From a checkpoint of a small autoregressive pixel model.
Model: 14.7M parameters, layers 12, norm layernorm, activation gelu.
Data: 72500 training examples, 9.3 epochs.
Rows from block 9 of a small autoregressive pixel model, named by matrix and row number. Rows with one number belong to one neuron. Each number is 50 + 10 x the weight over its row's rms, rounded and kept within 0 to 99. All counts start at 0.
After each neuron's rows are labels from the 100 images, of 14976, where the neuron reaches its highest value: "responds to" is what is common among them. Only what is clearly more common there than usual is listed. The data: Sentinel-2 satellite tiles (TerraMesh). In brackets: how many of the 100.
# fc1: MLP up (model.blocks.9.mlp.fc1.weight, 768x384), inputs 128-255
# fc2: MLP down (model.blocks.9.mlp.fc2.weight, 384x768, transposed), outputs 128-255

fc1.430:41 39 49 50 55 37 53 64 62 65 38 52 49 44 64 42 36 70 21 52 58 58 52 56 55 39 60 60 43 47 62 53 47 55 60 46 38 62 46 57 48 37 51 43 45 50 49 71 37 45 36 52 54 53 46 46 41 57 46 49 39 62 41 32 37 51 55 55 50 47 67 32 55 62 54 41 48 53 51 37 60 46 42 46 51 55 42 56 54 64 50 60 67 51 55 42 45 48 46 51 30 61 50 51 46 51 58 52 47 60 37 49 55 55 49 62 45 52 45 53 46 55 45 50 44 57 36 59
fc2.430:50 33 60 50 44 50 43 58 26 47 74 52 65 67 53 41 43 60 60 48 56 60 38 43 58 44 36 37 66 57 48 49 57 40 58 68 50 59 55 50 68 53 40 48 43 45 76 46 53 47 35 45 40 65 58 50 57 38 63 45 57 59 36 70 50 51 67 51 56 54 45 63 82 52 53 54 76 46 68 51 38 43 44 45 46 69 44 59 49 54 42 58 43 60 64 54 49 53 49 54 50 57 72 38 56 60 46 28 41 32 44 62 44 65 50 44 39 53 50 41 41 64 58 47 52 60 50 47
responds to: bare ground (53)

fc1.196:49 62 57 53 57 40 59 29 38 43 37 76 38 61 37 71 58 41 51 48 66 59 36 54 54 60 40 41 44 51 36 45 64 34 52 56 53 45 63 23 54 45 35 47 61 82 56 58 42 35 73 38 70 46 40 46 39 44 46 54 31 47 54 38 60 52 61 49 60 52 30 55 57 53 50 59 60 65 57 47 46 31 55 41 55 58 55 45 46 50 55 69 37 49 44 53 24 58 48 48 62 53 54 62 37 65 50 36 43 38 42 59 45 65 31 64 44 42 42 28 58 46 53 58 46 46 43 45
fc2.196:44 42 43 42 60 61 54 51 46 49 50 43 50 40 46 44 44 55 51 40 42 41 36 46 54 48 44 57 41 56 55 40 51 40 52 67 45 52 47 60 31 56 55 52 32 32 44 37 70 66 47 49 51 64 40 43 59 56 52 36 46 45 66 30 41 53 41 42 52 42 49 62 42 38 59 49 47 15 42 44 51 31 59 45 41 41 49 62 40 41 13 57 54 44 53 61 60 46 50 51 55 63 67 55 50 50 47 45 36 65 63 47 50 39 45 58 51 60 59 63 44 41 42 53 72 48 60 51
responds to: water (67); main land cover: trees (41); clouds (34); main land cover: water (28)

fc1.104:58 39 41 52 52 28 21 45 42 60 57 54 38 64 54 64 44 54 48 46 56 66 40 60 47 52 61 45 52 57 34 49 71 35 58 54 47 40 47 57 54 48 55 43 61 45 33 46 45 48 38 36 41 58 29 51 48 36 68 55 61 50 42 59 43 31 35 60 29 34 23 65 38 55 44 33 34 38 47 49 61 56 55 53 61 53 62 50 54 55 54 41 45 56 49 47 34 46 33 50 52 39 44 55 43 56 35 56 52 35 47 38 41 57 27 55 47 39 71 58 45 52 61 38 42 63 54 51
fc2.104:57 38 56 37 48 62 41 40 53 47 40 52 68 54 43 50 45 67 29 56 46 72 56 56 58 52 43 58 60 36 37 35 37 58 52 60 50 56 59 55 44 40 45 64 42 39 44 51 54 45 59 53 41 41 48 59 48 52 35 46 56 62 58 54 52 46 50 31 65 46 24 53 57 52 42 43 26 43 60 65 35 39 48 54 65 58 56 51 50 46 39 58 48 33 44 38 51 46 43 42 44 47 50 45 58 53 51 59 55 31 50 47 51 42 45 58 49 54 62 57 44 51 58 51 56 47 40 47
responds to: main land cover: rangeland (68)

fc1.68:64 75 47 54 40 65 46 56 33 66 61 47 44 56 57 48 66 32 49 62 59 41 55 33 48 38 53 63 50 45 55 41 52 47 66 49 41 51 43 41 57 36 57 53 42 42 67 47 54 64 58 37 50 29 62 50 62 53 39 37 34 52 36 55 46 36 52 53 56 65 43 41 54 43 30 36 42 40 62 30 54 48 47 56 51 44 52 56 51 53 55 64 46 45 58 43 56 55 47 47 31 56 45 44 51 47 35 59 42 65 44 59 66 37 48 38 54 48 52 51 43 26 57 45 50 33 40 45
fc2.68:46 37 56 55 73 52 42 77 49 44 43 48 47 46 50 63 41 60 39 51 38 50 46 62 48 66 50 54 50 51 53 55 42 64 33 56 57 53 39 70 56 42 43 53 41 41 70 65 46 39 65 72 50 44 47 66 57 43 53 34 42 27 52 53 41 47 73 27 45 52 59 66 48 40 34 62 51 35 29 53 40 52 41 55 59 44 50 52 44 58 46 51 54 37 53 45 51 41 69 42 58 51 49 58 43 43 58 51 62 44 38 48 50 45 63 64 38 40 42 32 49 70 48 44 31 62 30 50
responds to: snow or ice (86); main land cover: snow or ice (57)

fc1.586:60 48 66 56 56 51 69 41 60 53 51 55 44 50 60 55 61 46 24 66 54 40 50 42 38 57 41 47 54 51 51 40 62 38 53 46 50 52 18 51 38 49 48 46 37 34 51 56 49 37 56 55 59 50 47 38 47 42 63 56 43 51 52 51 71 47 45 56 51 43 46 61 47 59 41 36 55 51 50 64 55 58 38 53 46 56 66 37 50 61 49 29 38 61 61 49 40 39 45 47 39 35 37 55 42 43 46 61 68 59 55 43 27 46 32 42 40 35 73 43 54 63 54 36 43 53 43 50
fc2.586:40 56 50 57 59 51 46 68 47 55 65 36 59 59 38 47 61 50 60 38 71 51 59 45 59 45 70 38 64 55 26 60 43 48 54 33 33 63 54 48 54 56 52 42 42 44 63 41 44 57 52 51 54 24 63 40 50 43 52 52 55 44 47 39 47 42 66 55 51 42 60 49 51 38 45 64 53 61 51 60 38 49 47 35 48 70 53 58 47 43 48 40 45 51 64 37 42 64 42 56 55 52 39 46 47 73 36 74 48 52 61 48 39 32 40 26 51 46 77 60 53 51 39 45 43 58 63 56
responds to: water (80); built area (65); bare ground (51); flooded vegetation (27)

fc1.116:57 40 48 52 58 49 49 56 28 57 62 64 59 53 56 70 44 36 60 52 41 58 46 60 45 47 57 55 44 42 43 58 62 47 48 42 43 62 50 53 33 44 57 59 32 44 50 48 48 45 49 40 41 63 55 58 62 56 59 58 39 49 56 36 54 54 53 45 42 50 52 30 38 57 66 57 54 39 45 42 37 45 63 34 55 64 52 58 29 47 61 62 58 43 74 48 49 45 50 33 34 66 68 56 49 48 46 50 56 65 53 52 50 67 56 55 47 48 58 46 34 36 64 42 57 62 44 57
fc2.116:66 58 56 56 37 40 44 30 60 60 50 56 51 63 50 43 62 59 47 55 72 70 45 40 40 71 60 36 54 54 39 58 40 67 47 53 48 37 51 51 57 65 43 51 65 56 60 39 46 56 61 35 33 32 52 45 53 58 59 57 14 40 68 61 34 50 53 66 52 43 53 44 63 59 35 46 53 49 49 50 56 53 52 46 38 37 70 41 52 54 62 54 61 72 48 46 48 47 62 62 52 53 48 77 56 31 46 48 50 67 40 44 32 33 53 64 73 68 62 60 37 70 41 39 42 48 46 46
responds to: water (70); flooded vegetation (37); main land cover: water (30)

fc1.170:47 47 46 55 34 42 50 54 43 65 43 50 63 36 47 47 67 52 44 45 57 53 60 55 46 55 69 52 39 63 61 47 54 33 55 43 27 69 57 55 65 52 50 29 41 36 44 53 43 45 22 54 47 42 48 58 54 47 57 61 39 41 32 58 59 42 57 56 60 52 42 59 46 59 57 48 61 54 66 39 45 51 42 46 51 58 61 69 45 20 47 55 41 38 52 47 40 47 61 50 69 40 51 53 56 44 47 53 44 57 63 59 47 57 33 65 79 67 51 41 48 76 62 51 50 46 31 50
fc2.170:49 54 44 41 70 51 61 42 46 53 48 45 50 64 50 47 71 56 42 41 35 58 56 35 42 53 38 51 60 47 33 51 50 56 50 49 49 46 51 48 37 41 51 60 57 65 68 52 56 30 60 63 65 58 39 42 47 52 46 58 41 46 58 47 51 68 54 45 53 50 56 49 59 58 57 41 50 54 38 72 52 63 46 55 60 44 39 41 66 52 48 43 58 59 50 44 47 50 69 54 29 68 49 50 57 66 62 14 48 73 41 57 57 50 61 40 37 50 61 52 39 34 49 65 52 37 30 55
responds to: bare ground (73); main land cover: rangeland (44)

fc1.475:55 36 55 57 45 51 72 47 53 45 60 53 34 30 48 49 54 48 56 66 54 42 61 74 48 52 58 46 63 54 46 64 39 41 54 41 65 61 35 52 48 55 26 55 48 60 57 63 51 69 51 66 62 37 59 41 53 42 59 59 56 40 37 54 66 57 34 66 23 45 51 61 38 38 47 47 55 34 38 48 38 36 56 44 52 38 46 47 54 83 53 43 56 48 57 50 44 58 46 32 66 40 66 61 51 45 40 37 33 63 62 56 45 62 53 55 66 60 46 52 57 37 48 51 46 70 49 42
fc2.475:56 49 44 48 51 55 41 51 43 42 62 22 48 59 65 27 24 47 43 40 59 59 39 49 44 47 51 52 47 48 43 59 59 40 59 48 44 59 61 45 56 42 41 50 37 60 54 44 49 58 55 62 61 40 49 46 46 55 56 68 50 48 46 48 42 62 51 51 36 42 56 29 42 42 36 43 50 61 50 57 63 48 53 41 49 47 46 56 48 53 49 53 41 45 21 33 65 53 36 44 43 65 43 49 52 45 55 39 54 45 45 50 70 57 52 42 50 36 50 53 41 40 44 40 51 64 41 63
responds to: water (68); main land cover: water (32)

fc1.122:48 54 46 47 43 48 52 39 45 53 36 56 58 49 31 55 43 39 52 46 67 51 51 50 59 49 65 38 41 37 39 38 55 56 47 48 41 64 55 49 47 70 29 43 38 52 65 58 51 47 39 53 67 62 57 48 60 57 57 67 53 63 71 68 33 26 33 50 55 41 41 36 49 66 52 51 50 38 39 53 41 53 43 52 39 46 53 67 46 43 66 56 50 54 52 54 45 50 53 55 38 43 46 47 55 34 52 62 45 57 54 52 45 41 48 44 48 61 44 65 34 23 51 59 44 48 32 69
fc2.122:60 58 37 47 57 37 51 46 42 25 53 51 47 51 60 35 41 44 29 49 45 45 46 40 46 44 60 49 36 36 54 62 40 75 56 59 60 50 44 65 52 39 51 68 42 47 47 41 58 44 61 23 49 57 46 46 38 58 57 50 69 66 55 39 54 52 37 39 37 46 65 34 54 32 72 58 60 43 51 48 63 41 50 55 45 36 46 64 74 55 48 34 39 52 56 54 49 56 41 53 49 66 65 57 45 41 51 56 70 46 41 43 60 57 61 68 45 67 54 62 49 48 29 39 44 52 28 40
responds to: crops (64)

fc1.536:51 58 51 48 39 68 63 46 72 49 51 53 38 48 66 61 51 44 44 65 54 61 26 41 54 69 35 55 38 45 54 43 52 54 51 36 61 69 59 38 51 45 42 45 38 33 60 77 45 49 53 45 49 49 49 43 24 47 64 29 47 27 49 49 30 48 34 37 49 49 30 59 60 39 57 53 48 48 43 63 32 47 61 43 52 56 62 56 43 57 48 51 51 55 54 43 47 35 27 33 41 51 53 48 34 49 27 64 56 51 50 46 58 32 29 50 44 47 37 65 43 63 55 54 40 33 54 50
fc2.536:50 54 47 59 48 41 37 56 47 50 38 52 47 50 43 41 38 40 48 37 50 23 68 61 60 50 49 43 38 60 48 61 43 60 51 55 46 40 54 37 49 53 56 53 63 71 43 29 70 59 48 51 49 63 42 60 60 69 44 62 32 58 34 56 52 51 48 60 46 33 52 41 54 77 36 46 55 32 56 49 58 36 53 56 59 29 32 33 59 46 64 54 56 44 36 58 48 66 60 53 43 48 41 51 62 59 47 65 47 41 53 50 51 70 44 31 17 64 66 49 56 51 53 48 63 40 60 50
responds to: snow or ice (49); main land cover: snow or ice (46)

fc1.509:66 48 36 53 52 51 63 74 47 62 40 61 39 70 52 66 77 60 44 48 52 52 55 71 34 65 52 42 50 58 32 57 52 42 24 38 60 43 45 60 50 42 59 35 51 53 56 47 51 54 59 58 58 33 34 42 38 55 67 61 37 61 62 41 52 50 49 43 54 43 46 48 40 53 54 48 29 48 65 49 46 29 51 63 46 47 68 56 52 34 57 56 64 56 49 53 56 57 61 55 57 51 46 52 53 41 69 50 31 45 53 57 57 55 51 64 59 66 36 40 47 46 48 62 50 48 56 57
fc2.509:41 35 70 47 38 38 44 66 73 33 55 53 39 30 44 34 30 44 67 29 52 49 47 56 72 35 72 52 49 30 58 41 58 72 63 52 54 62 58 59 60 63 35 65 59 46 47 61 66 49 59 55 51 65 56 44 48 63 55 48 38 52 43 52 45 43 51 55 42 50 42 54 60 38 41 55 49 60 36 55 48 61 69 47 56 32 50 62 61 73 50 45 63 39 40 54 43 47 44 54 46 49 56 61 54 56 44 50 50 47 46 48 55 52 47 57 55 46 50 48 51 51 60 49 42 52 63 52
responds to: water (81); main land cover: water (42)

fc1.155:57 61 62 43 49 51 61 53 41 62 32 39 69 52 52 50 55 46 56 51 49 36 41 47 49 49 61 44 38 61 32 44 45 45 50 53 46 60 46 47 50 42 66 56 46 30 51 58 46 51 55 41 50 43 46 31 53 61 63 65 41 51 51 65 41 63 64 39 53 56 47 56 43 49 33 43 49 54 57 52 68 49 55 74 42 41 30 41 57 51 44 36 57 40 47 48 53 34 46 62 59 54 64 61 58 49 48 32 54 56 33 55 61 44 44 32 60 51 50 49 35 64 63 44 34 54 29 54
fc2.155:54 65 50 75 40 63 43 38 54 43 64 55 43 58 38 50 57 40 46 50 51 41 55 54 47 37 52 64 51 41 46 55 46 55 40 51 65 53 55 53 52 48 52 60 52 62 42 52 46 50 39 63 49 46 52 56 55 44 56 61 60 40 53 42 63 29 50 33 39 58 58 44 58 50 63 48 46 48 57 52 40 55 53 45 57 52 40 52 50 56 54 58 55 46 54 66 34 44 57 58 47 42 61 53 37 68 41 42 60 53 57 32 46 64 55 38 31 41 48 46 50 38 64 36 46 71 53 57
responds to: bare ground (54)

fc1.367:62 50 43 66 43 58 49 32 42 27 50 46 63 68 59 52 40 64 34 53 33 58 51 52 60 56 56 57 58 62 44 42 62 45 65 53 53 33 44 46 58 45 33 42 56 38 34 57 48 69 31 28 58 63 47 70 63 37 53 51 59 62 53 52 45 41 56 62 57 40 19 45 47 49 51 55 28 50 63 68 55 48 53 67 42 64 40 38 63 70 45 42 64 55 46 44 56 64 48 38 37 61 52 50 45 56 47 59 63 56 51 35 51 51 37 56 60 56 62 43 50 24 63 65 39 34 57 41
fc2.367:47 67 38 59 53 54 48 40 54 49 50 43 57 43 53 62 58 62 45 49 69 44 42 59 53 50 50 38 47 50 54 65 33 43 50 28 57 50 42 55 49 47 60 40 38 54 50 38 38 44 57 55 56 45 55 49 47 81 51 56 45 67 54 40 46 49 47 54 51 42 46 50 37 55 46 43 31 48 50 53 35 39 44 56 65 56 56 55 41 55 55 41 33 51 57 63 48 44 62 61 58 47 41 58 45 73 58 45 45 40 51 54 49 49 48 39 55 46 44 36 50 35 47 35 52 53 55 51
responds to: main land cover: rangeland (72)

fc1.50:54 45 45 46 36 66 32 56 47 53 59 40 43 53 53 50 57 42 45 71 49 54 42 39 45 53 54 59 45 47 39 36 49 34 54 61 66 47 51 67 52 25 42 49 55 46 62 66 53 55 41 48 38 38 58 49 54 53 43 53 57 48 53 55 34 42 59 56 44 59 46 35 55 42 43 44 64 49 31 60 54 50 41 42 35 39 59 41 43 67 64 43 66 46 43 52 45 69 50 77 39 40 42 40 40 64 34 67 40 46 48 50 63 36 51 46 62 62 54 32 34 50 65 63 38 24 49 56
fc2.50:38 54 64 49 58 23 55 36 53 53 40 42 62 34 38 52 54 54 51 42 39 43 54 74 58 42 34 50 51 41 54 47 36 56 54 51 43 43 37 46 54 64 44 60 47 52 60 55 41 55 62 41 48 59 51 42 47 29 45 44 26 53 58 64 47 50 64 38 33 61 64 54 46 44 56 66 49 43 28 38 39 55 53 75 52 53 32 59 72 50 41 75 48 59 67 62 54 42 42 31 53 53 66 66 36 53 46 42 46 44 45 45 36 66 51 38 51 47 59 68 58 68 49 53 38 65 48 42
responds to: snow or ice (44)

fc1.347:56 49 43 48 57 46 38 51 45 43 46 56 30 48 49 63 41 42 52 68 53 57 51 55 55 26 40 47 44 47 56 39 58 58 51 63 58 45 40 62 63 62 49 37 67 50 54 35 64 57 48 45 57 54 31 44 42 42 42 30 62 64 58 37 42 47 36 47 52 54 38 51 41 40 65 49 53 37 57 48 55 41 58 57 43 61 39 49 55 61 68 60 40 33 63 49 44 61 31 48 50 62 60 54 58 45 52 62 47 51 59 46 55 54 41 62 71 55 67 38 40 52 40 42 61 31 54 34
fc2.347:39 30 37 56 56 49 68 25 44 59 36 57 50 49 50 49 72 58 68 56 45 39 36 61 43 52 37 54 50 53 44 65 56 47 42 60 63 49 48 51 44 62 50 54 48 59 47 44 50 55 41 35 58 43 50 51 50 63 33 47 45 57 34 62 46 42 45 60 41 53 65 53 63 66 39 38 80 43 46 42 38 46 49 58 41 55 58 42 46 47 52 59 54 61 54 47 29 50 51 54 34 48 47 36 47 62 60 62 61 34 53 54 46 55 43 40 43 38 58 63 63 65 47 55 63 55 52 36
responds to: bare ground (75); main land cover: rangeland (44); main land cover: bare ground (39)

fc1.644:58 51 53 64 59 47 56 40 64 61 50 45 53 71 35 32 48 48 33 29 49 56 56 61 56 41 47 48 46 46 43 47 59 50 56 75 43 37 51 46 39 65 47 53 60 40 43 44 48 50 46 48 56 77 29 48 44 71 42 56 67 55 41 49 46 56 56 49 39 65 61 51 59 48 52 40 37 38 69 60 34 63 39 40 57 44 52 62 58 66 42 26 31 34 57 49 52 71 34 62 49 52 44 56 42 37 46 58 54 62 47 68 36 54 56 55 57 47 50 51 35 45 66 52 34 52 57 55
fc2.644:46 57 49 35 49 55 55 56 38 45 63 47 56 38 42 52 56 23 51 42 42 65 46 50 41 62 46 46 59 61 55 48 34 51 45 56 48 38 44 57 25 55 58 30 51 53 58 50 57 50 65 50 38 50 66 38 57 43 43 51 47 41 43 55 53 34 36 46 47 53 31 54 52 56 44 48 69 52 35 34 53 39 54 59 53 42 58 48 51 44 45 46 55 59 41 71 65 50 59 25 52 67 46 32 64 56 62 44 58 52 55 62 37 49 56 40 50 62 69 47 36 53 57 39 47 44 48 32
responds to: main land cover: rangeland (46); main land cover: bare ground (27)

fc1.106:60 41 45 45 69 46 59 39 65 33 51 59 45 43 51 57 71 55 34 51 45 47 34 60 73 59 53 43 47 56 57 45 45 53 47 40 59 28 54 56 60 47 66 49 75 56 50 45 40 46 49 50 47 49 55 54 37 54 53 49 29 62 31 63 67 47 62 33 52 45 54 49 53 59 70 32 50 53 51 55 45 60 57 54 61 62 43 45 49 50 34 56 62 52 52 54 40 41 45 42 49 54 38 47 53 38 50 42 46 61 34 58 41 46 41 59 60 55 50 41 51 52 50 56 37 45 50 48
fc2.106:44 39 54 55 27 50 48 58 48 48 63 61 61 59 57 53 50 52 61 55 50 55 43 51 35 52 54 62 61 42 53 64 45 50 54 52 32 50 55 46 34 50 46 58 52 40 47 48 67 53 44 62 48 47 58 38 62 50 42 49 53 49 36 48 51 54 60 59 42 51 50 42 34 62 49 52 37 57 58 47 48 57 43 40 50 53 59 61 33 55 62 55 35 45 43 60 46 42 55 48 49 33 53 53 63 50 44 75 54 48 52 47 57 49 45 57 45 49 33 41 66 68 55 43 59 58 67 42
responds to: bare ground (58)

fc1.531:62 48 56 29 49 52 58 45 44 52 56 65 36 39 42 60 57 59 49 53 50 53 54 48 41 38 37 50 59 61 47 63 51 53 60 45 53 55 59 45 35 44 31 52 62 54 43 34 66 44 46 31 51 54 52 44 48 65 41 52 40 61 58 32 74 56 68 41 50 41 68 64 61 56 48 60 40 45 52 44 41 38 57 51 52 55 39 48 46 58 45 59 38 47 47 51 57 64 52 50 39 45 58 63 41 28 54 47 45 53 59 41 36 57 66 52 63 42 63 61 40 53 46 76 48 48 44 47
fc2.531:54 57 38 67 50 50 68 19 46 40 57 48 57 40 58 38 64 64 46 33 58 37 35 66 39 33 49 42 47 64 55 67 43 49 59 63 56 50 48 61 45 54 42 53 41 56 36 40 64 51 47 55 47 61 43 24 43 62 53 46 36 41 46 60 51 76 51 63 45 52 53 59 44 56 55 50 57 58 55 68 53 45 68 64 43 39 48 52 57 36 51 52 51 51 55 49 46 35 59 53 66 53 48 74 39 49 48 49 61 56 60 75 47 30 46 45 57 71 41 29 43 45 51 69 33 47 56 61
responds to: water (85); main land cover: water (41); flooded vegetation (32)

fc1.150:62 48 61 58 66 42 50 35 52 51 44 53 64 43 48 55 65 57 61 48 38 45 54 40 59 67 72 83 74 55 54 43 55 49 65 38 34 58 65 52 50 39 50 18 58 39 69 63 28 52 55 52 66 63 48 50 60 59 54 53 55 41 44 47 28 39 45 36 66 57 52 55 50 66 60 51 58 52 46 36 40 49 29 64 68 55 40 38 59 48 48 53 46 64 47 56 41 54 53 31 75 47 54 40 54 51 66 47 48 55 54 59 46 53 54 58 50 41 64 42 51 57 40 44 38 54 57 31
fc2.150:46 31 57 52 28 47 53 39 29 52 66 58 53 49 61 51 49 38 42 62 61 39 58 50 46 44 55 49 48 55 55 51 55 46 43 50 55 46 38 41 49 66 41 63 46 74 46 47 53 53 31 72 47 45 45 37 48 69 53 43 53 47 47 53 49 75 60 41 39 50 44 38 55 40 30 57 58 33 47 35 65 41 64 46 34 54 55 57 50 53 50 50 42 36 68 41 52 55 47 48 39 56 44 58 52 38 51 63 47 47 50 27 52 61 36 48 52 58 53 56 43 44 46 64 48 50 59 46
responds to: water (83); main land cover: water (62); bare ground (49)

fc1.700:53 38 65 38 43 48 41 57 31 48 52 54 18 44 58 62 53 33 42 59 39 51 41 52 68 51 55 47 47 51 68 52 63 52 62 41 54 61 47 56 35 65 55 50 48 41 35 56 49 57 51 46 50 38 48 55 69 49 52 45 45 59 48 64 65 52 61 48 39 35 35 70 58 45 68 45 40 42 52 75 59 55 44 50 42 53 62 47 51 31 47 49 59 40 57 41 55 48 45 50 63 45 50 62 57 42 45 40 48 55 57 35 45 46 39 53 39 56 42 65 34 44 69 55 55 51 59 56
fc2.700:62 51 41 55 55 58 63 30 33 57 43 61 80 63 46 57 55 48 50 55 48 54 29 36 44 76 59 48 52 60 34 58 54 44 56 55 46 49 45 35 55 50 45 42 69 45 57 57 50 44 66 54 48 60 48 44 42 48 46 50 91 33 60 57 51 49 43 51 68 68 55 55 56 60 57 48 54 66 61 48 58 60 54 40 63 50 51 56 35 60 57 41 50 40 43 46 69 58 58 51 45 39 48 42 63 50 47 42 46 69 59 53 57 64 48 58 61 56 58 52 56 39 42 45 60 44 22 51
responds to: bare ground (66); main land cover: bare ground (33)

fc1.243:58 58 58 70 39 51 44 58 54 48 66 38 43 29 32 37 43 40 57 50 64 43 72 57 55 33 47 32 50 60 51 46 58 46 58 46 55 55 58 58 62 39 57 33 43 59 47 45 56 50 47 46 33 51 41 45 42 55 71 36 52 56 52 52 44 56 46 75 61 54 60 38 58 47 49 39 57 48 54 78 60 48 54 45 45 53 41 66 66 48 52 59 46 41 45 52 58 43 67 50 42 44 29 56 57 42 36 36 61 41 56 45 47 32 46 59 62 62 50 49 39 61 45 53 38 26 50 39
fc2.243:39 42 65 41 44 65 55 69 53 56 45 42 51 55 42 57 35 36 38 41 30 38 53 40 49 57 27 58 44 50 71 45 31 35 37 40 57 59 42 60 67 65 56 48 65 42 52 66 72 33 59 53 47 52 62 49 57 42 53 57 60 32 39 66 54 37 43 58 40 62 44 42 46 44 39 51 38 44 42 43 54 54 28 45 52 61 59 54 43 42 39 38 37 43 49 46 46 56 52 49 58 48 50 56 43 43 60 67 38 32 44 46 57 51 62 39 40 46 52 53 32 58 49 45 36 57 49 24
responds to: snow or ice (97); main land cover: snow or ice (69); bare ground (56)

fc1.414:60 63 60 50 43 53 56 46 52 52 48 61 46 58 46 47 49 46 48 49 49 43 36 48 53 53 34 47 60 62 73 74 64 51 51 55 41 51 70 44 43 34 61 47 43 43 52 56 36 55 69 55 50 70 56 54 50 49 60 52 48 32 51 51 33 54 41 59 47 58 46 61 53 55 52 58 51 28 40 53 53 59 48 61 48 38 46 37 27 59 48 45 59 54 50 62 62 54 47 33 37 33 54 45 33 36 39 48 52 59 50 53 48 57 42 63 59 44 23 47 65 53 53 40 37 73 64 57
fc2.414:44 48 50 64 32 46 45 49 36 55 41 41 54 35 69 69 49 55 44 61 51 55 55 38 50 45 54 50 51 54 58 23 47 64 49 31 53 63 36 50 57 71 59 56 56 61 61 56 56 40 39 44 48 49 39 50 55 66 32 43 69 50 58 47 69 66 48 51 47 54 41 51 49 40 25 43 47 48 35 47 54 43 47 45 73 43 53 74 57 50 56 67 34 51 63 52 51 45 52 61 42 55 56 42 57 62 42 24 60 78 49 51 47 44 52 56 54 63 37 60 41 38 48 50 49 32 50 44
responds to: clouds (36)

fc1.542:56 52 23 48 48 27 61 47 42 64 45 51 39 65 49 50 64 57 48 45 65 55 41 51 34 67 52 52 47 50 55 45 34 36 64 49 58 51 36 57 41 43 44 54 55 40 56 50 39 60 43 52 54 49 42 53 63 48 47 42 42 43 51 52 62 44 52 36 38 51 28 45 44 56 56 44 62 37 74 60 53 53 55 48 42 48 34 61 60 43 54 63 41 47 32 50 55 44 38 54 37 40 42 40 29 58 49 47 33 67 54 57 62 50 38 49 51 45 45 50 38 52 57 51 57 47 37 57
fc2.542:55 71 52 43 46 69 40 38 51 47 46 48 49 58 56 63 52 38 51 62 40 52 48 45 60 49 49 57 57 52 47 65 54 60 23 51 46 56 36 55 47 57 30 52 45 55 51 45 45 43 51 47 53 37 53 55 51 61 60 58 47 41 52 53 48 47 45 48 66 51 54 60 74 47 45 56 39 41 39 61 43 59 54 46 40 45 67 55 41 50 57 50 60 47 69 44 34 55 61 68 61 53 60 52 48 52 51 58 68 46 57 51 40 44 62 42 61 52 51 59 51 49 30 38 42 41 72 44
responds to: clouds (75); main land cover: clouds (38)

fc1.624:57 43 60 64 40 40 55 64 61 53 45 51 52 58 48 51 63 39 51 49 59 43 62 60 44 60 52 45 35 55 55 67 50 52 56 40 26 50 41 60 53 64 69 27 43 55 42 47 56 57 59 37 51 51 51 65 51 41 66 67 52 53 40 65 45 29 57 52 35 55 49 33 61 26 66 43 50 57 42 49 59 48 66 46 62 59 48 54 61 29 61 42 41 46 54 45 43 30 68 56 59 44 35 51 38 54 50 49 58 40 67 39 47 45 54 66 43 40 31 59 38 48 50 47 41 42 58 50
fc2.624:55 38 47 30 54 48 75 51 51 43 39 35 54 49 32 48 66 54 34 45 31 33 43 52 64 54 59 44 49 55 40 52 54 41 63 57 38 53 55 55 50 46 54 69 46 52 56 57 62 39 60 54 57 38 52 47 55 60 52 41 54 67 56 49 43 34 55 50 49 41 45 60 43 57 46 82 52 45 40 27 47 70 69 51 30 57 49 38 42 51 55 60 61 65 55 44 44 42 36 50 61 63 64 58 46 52 59 51 50 53 42 48 55 61 45 48 50 57 60 61 54 63 60 54 52 50 46 54
responds to: crops (72); main land cover: crops (49)

fc1.193:49 49 46 34 38 48 38 35 33 71 56 46 41 61 42 56 49 50 58 33 52 37 70 63 37 37 59 49 45 41 63 53 64 67 42 51 40 30 33 50 35 49 54 49 43 58 54 46 42 38 36 41 53 42 55 53 51 67 57 51 48 49 61 55 67 44 57 60 58 52 62 37 63 58 43 47 45 41 53 25 62 57 49 55 25 30 46 49 55 37 45 42 29 48 43 49 55 53 57 52 45 36 42 64 44 58 61 47 43 50 49 47 55 56 46 47 40 48 63 50 38 38 39 37 30 40 39 42
fc2.193:53 40 44 40 47 66 32 50 21 40 35 47 53 42 38 44 43 36 56 38 51 39 51 52 33 57 62 54 41 56 38 44 43 43 55 44 34 47 45 45 45 54 61 41 60 50 48 48 53 48 60 53 49 66 53 45 56 32 44 55 38 47 41 50 88 34 60 43 35 57 56 47 37 57 44 81 35 49 36 31 49 49 48 54 51 63 48 41 50 64 40 48 46 60 40 48 43 47 48 52 56 33 46 35 45 48 35 52 42 53 63 52 48 42 51 62 33 55 64 49 60 49 50 38 45 34 48 63
responds to: crops (83); built area (72); main land cover: crops (58)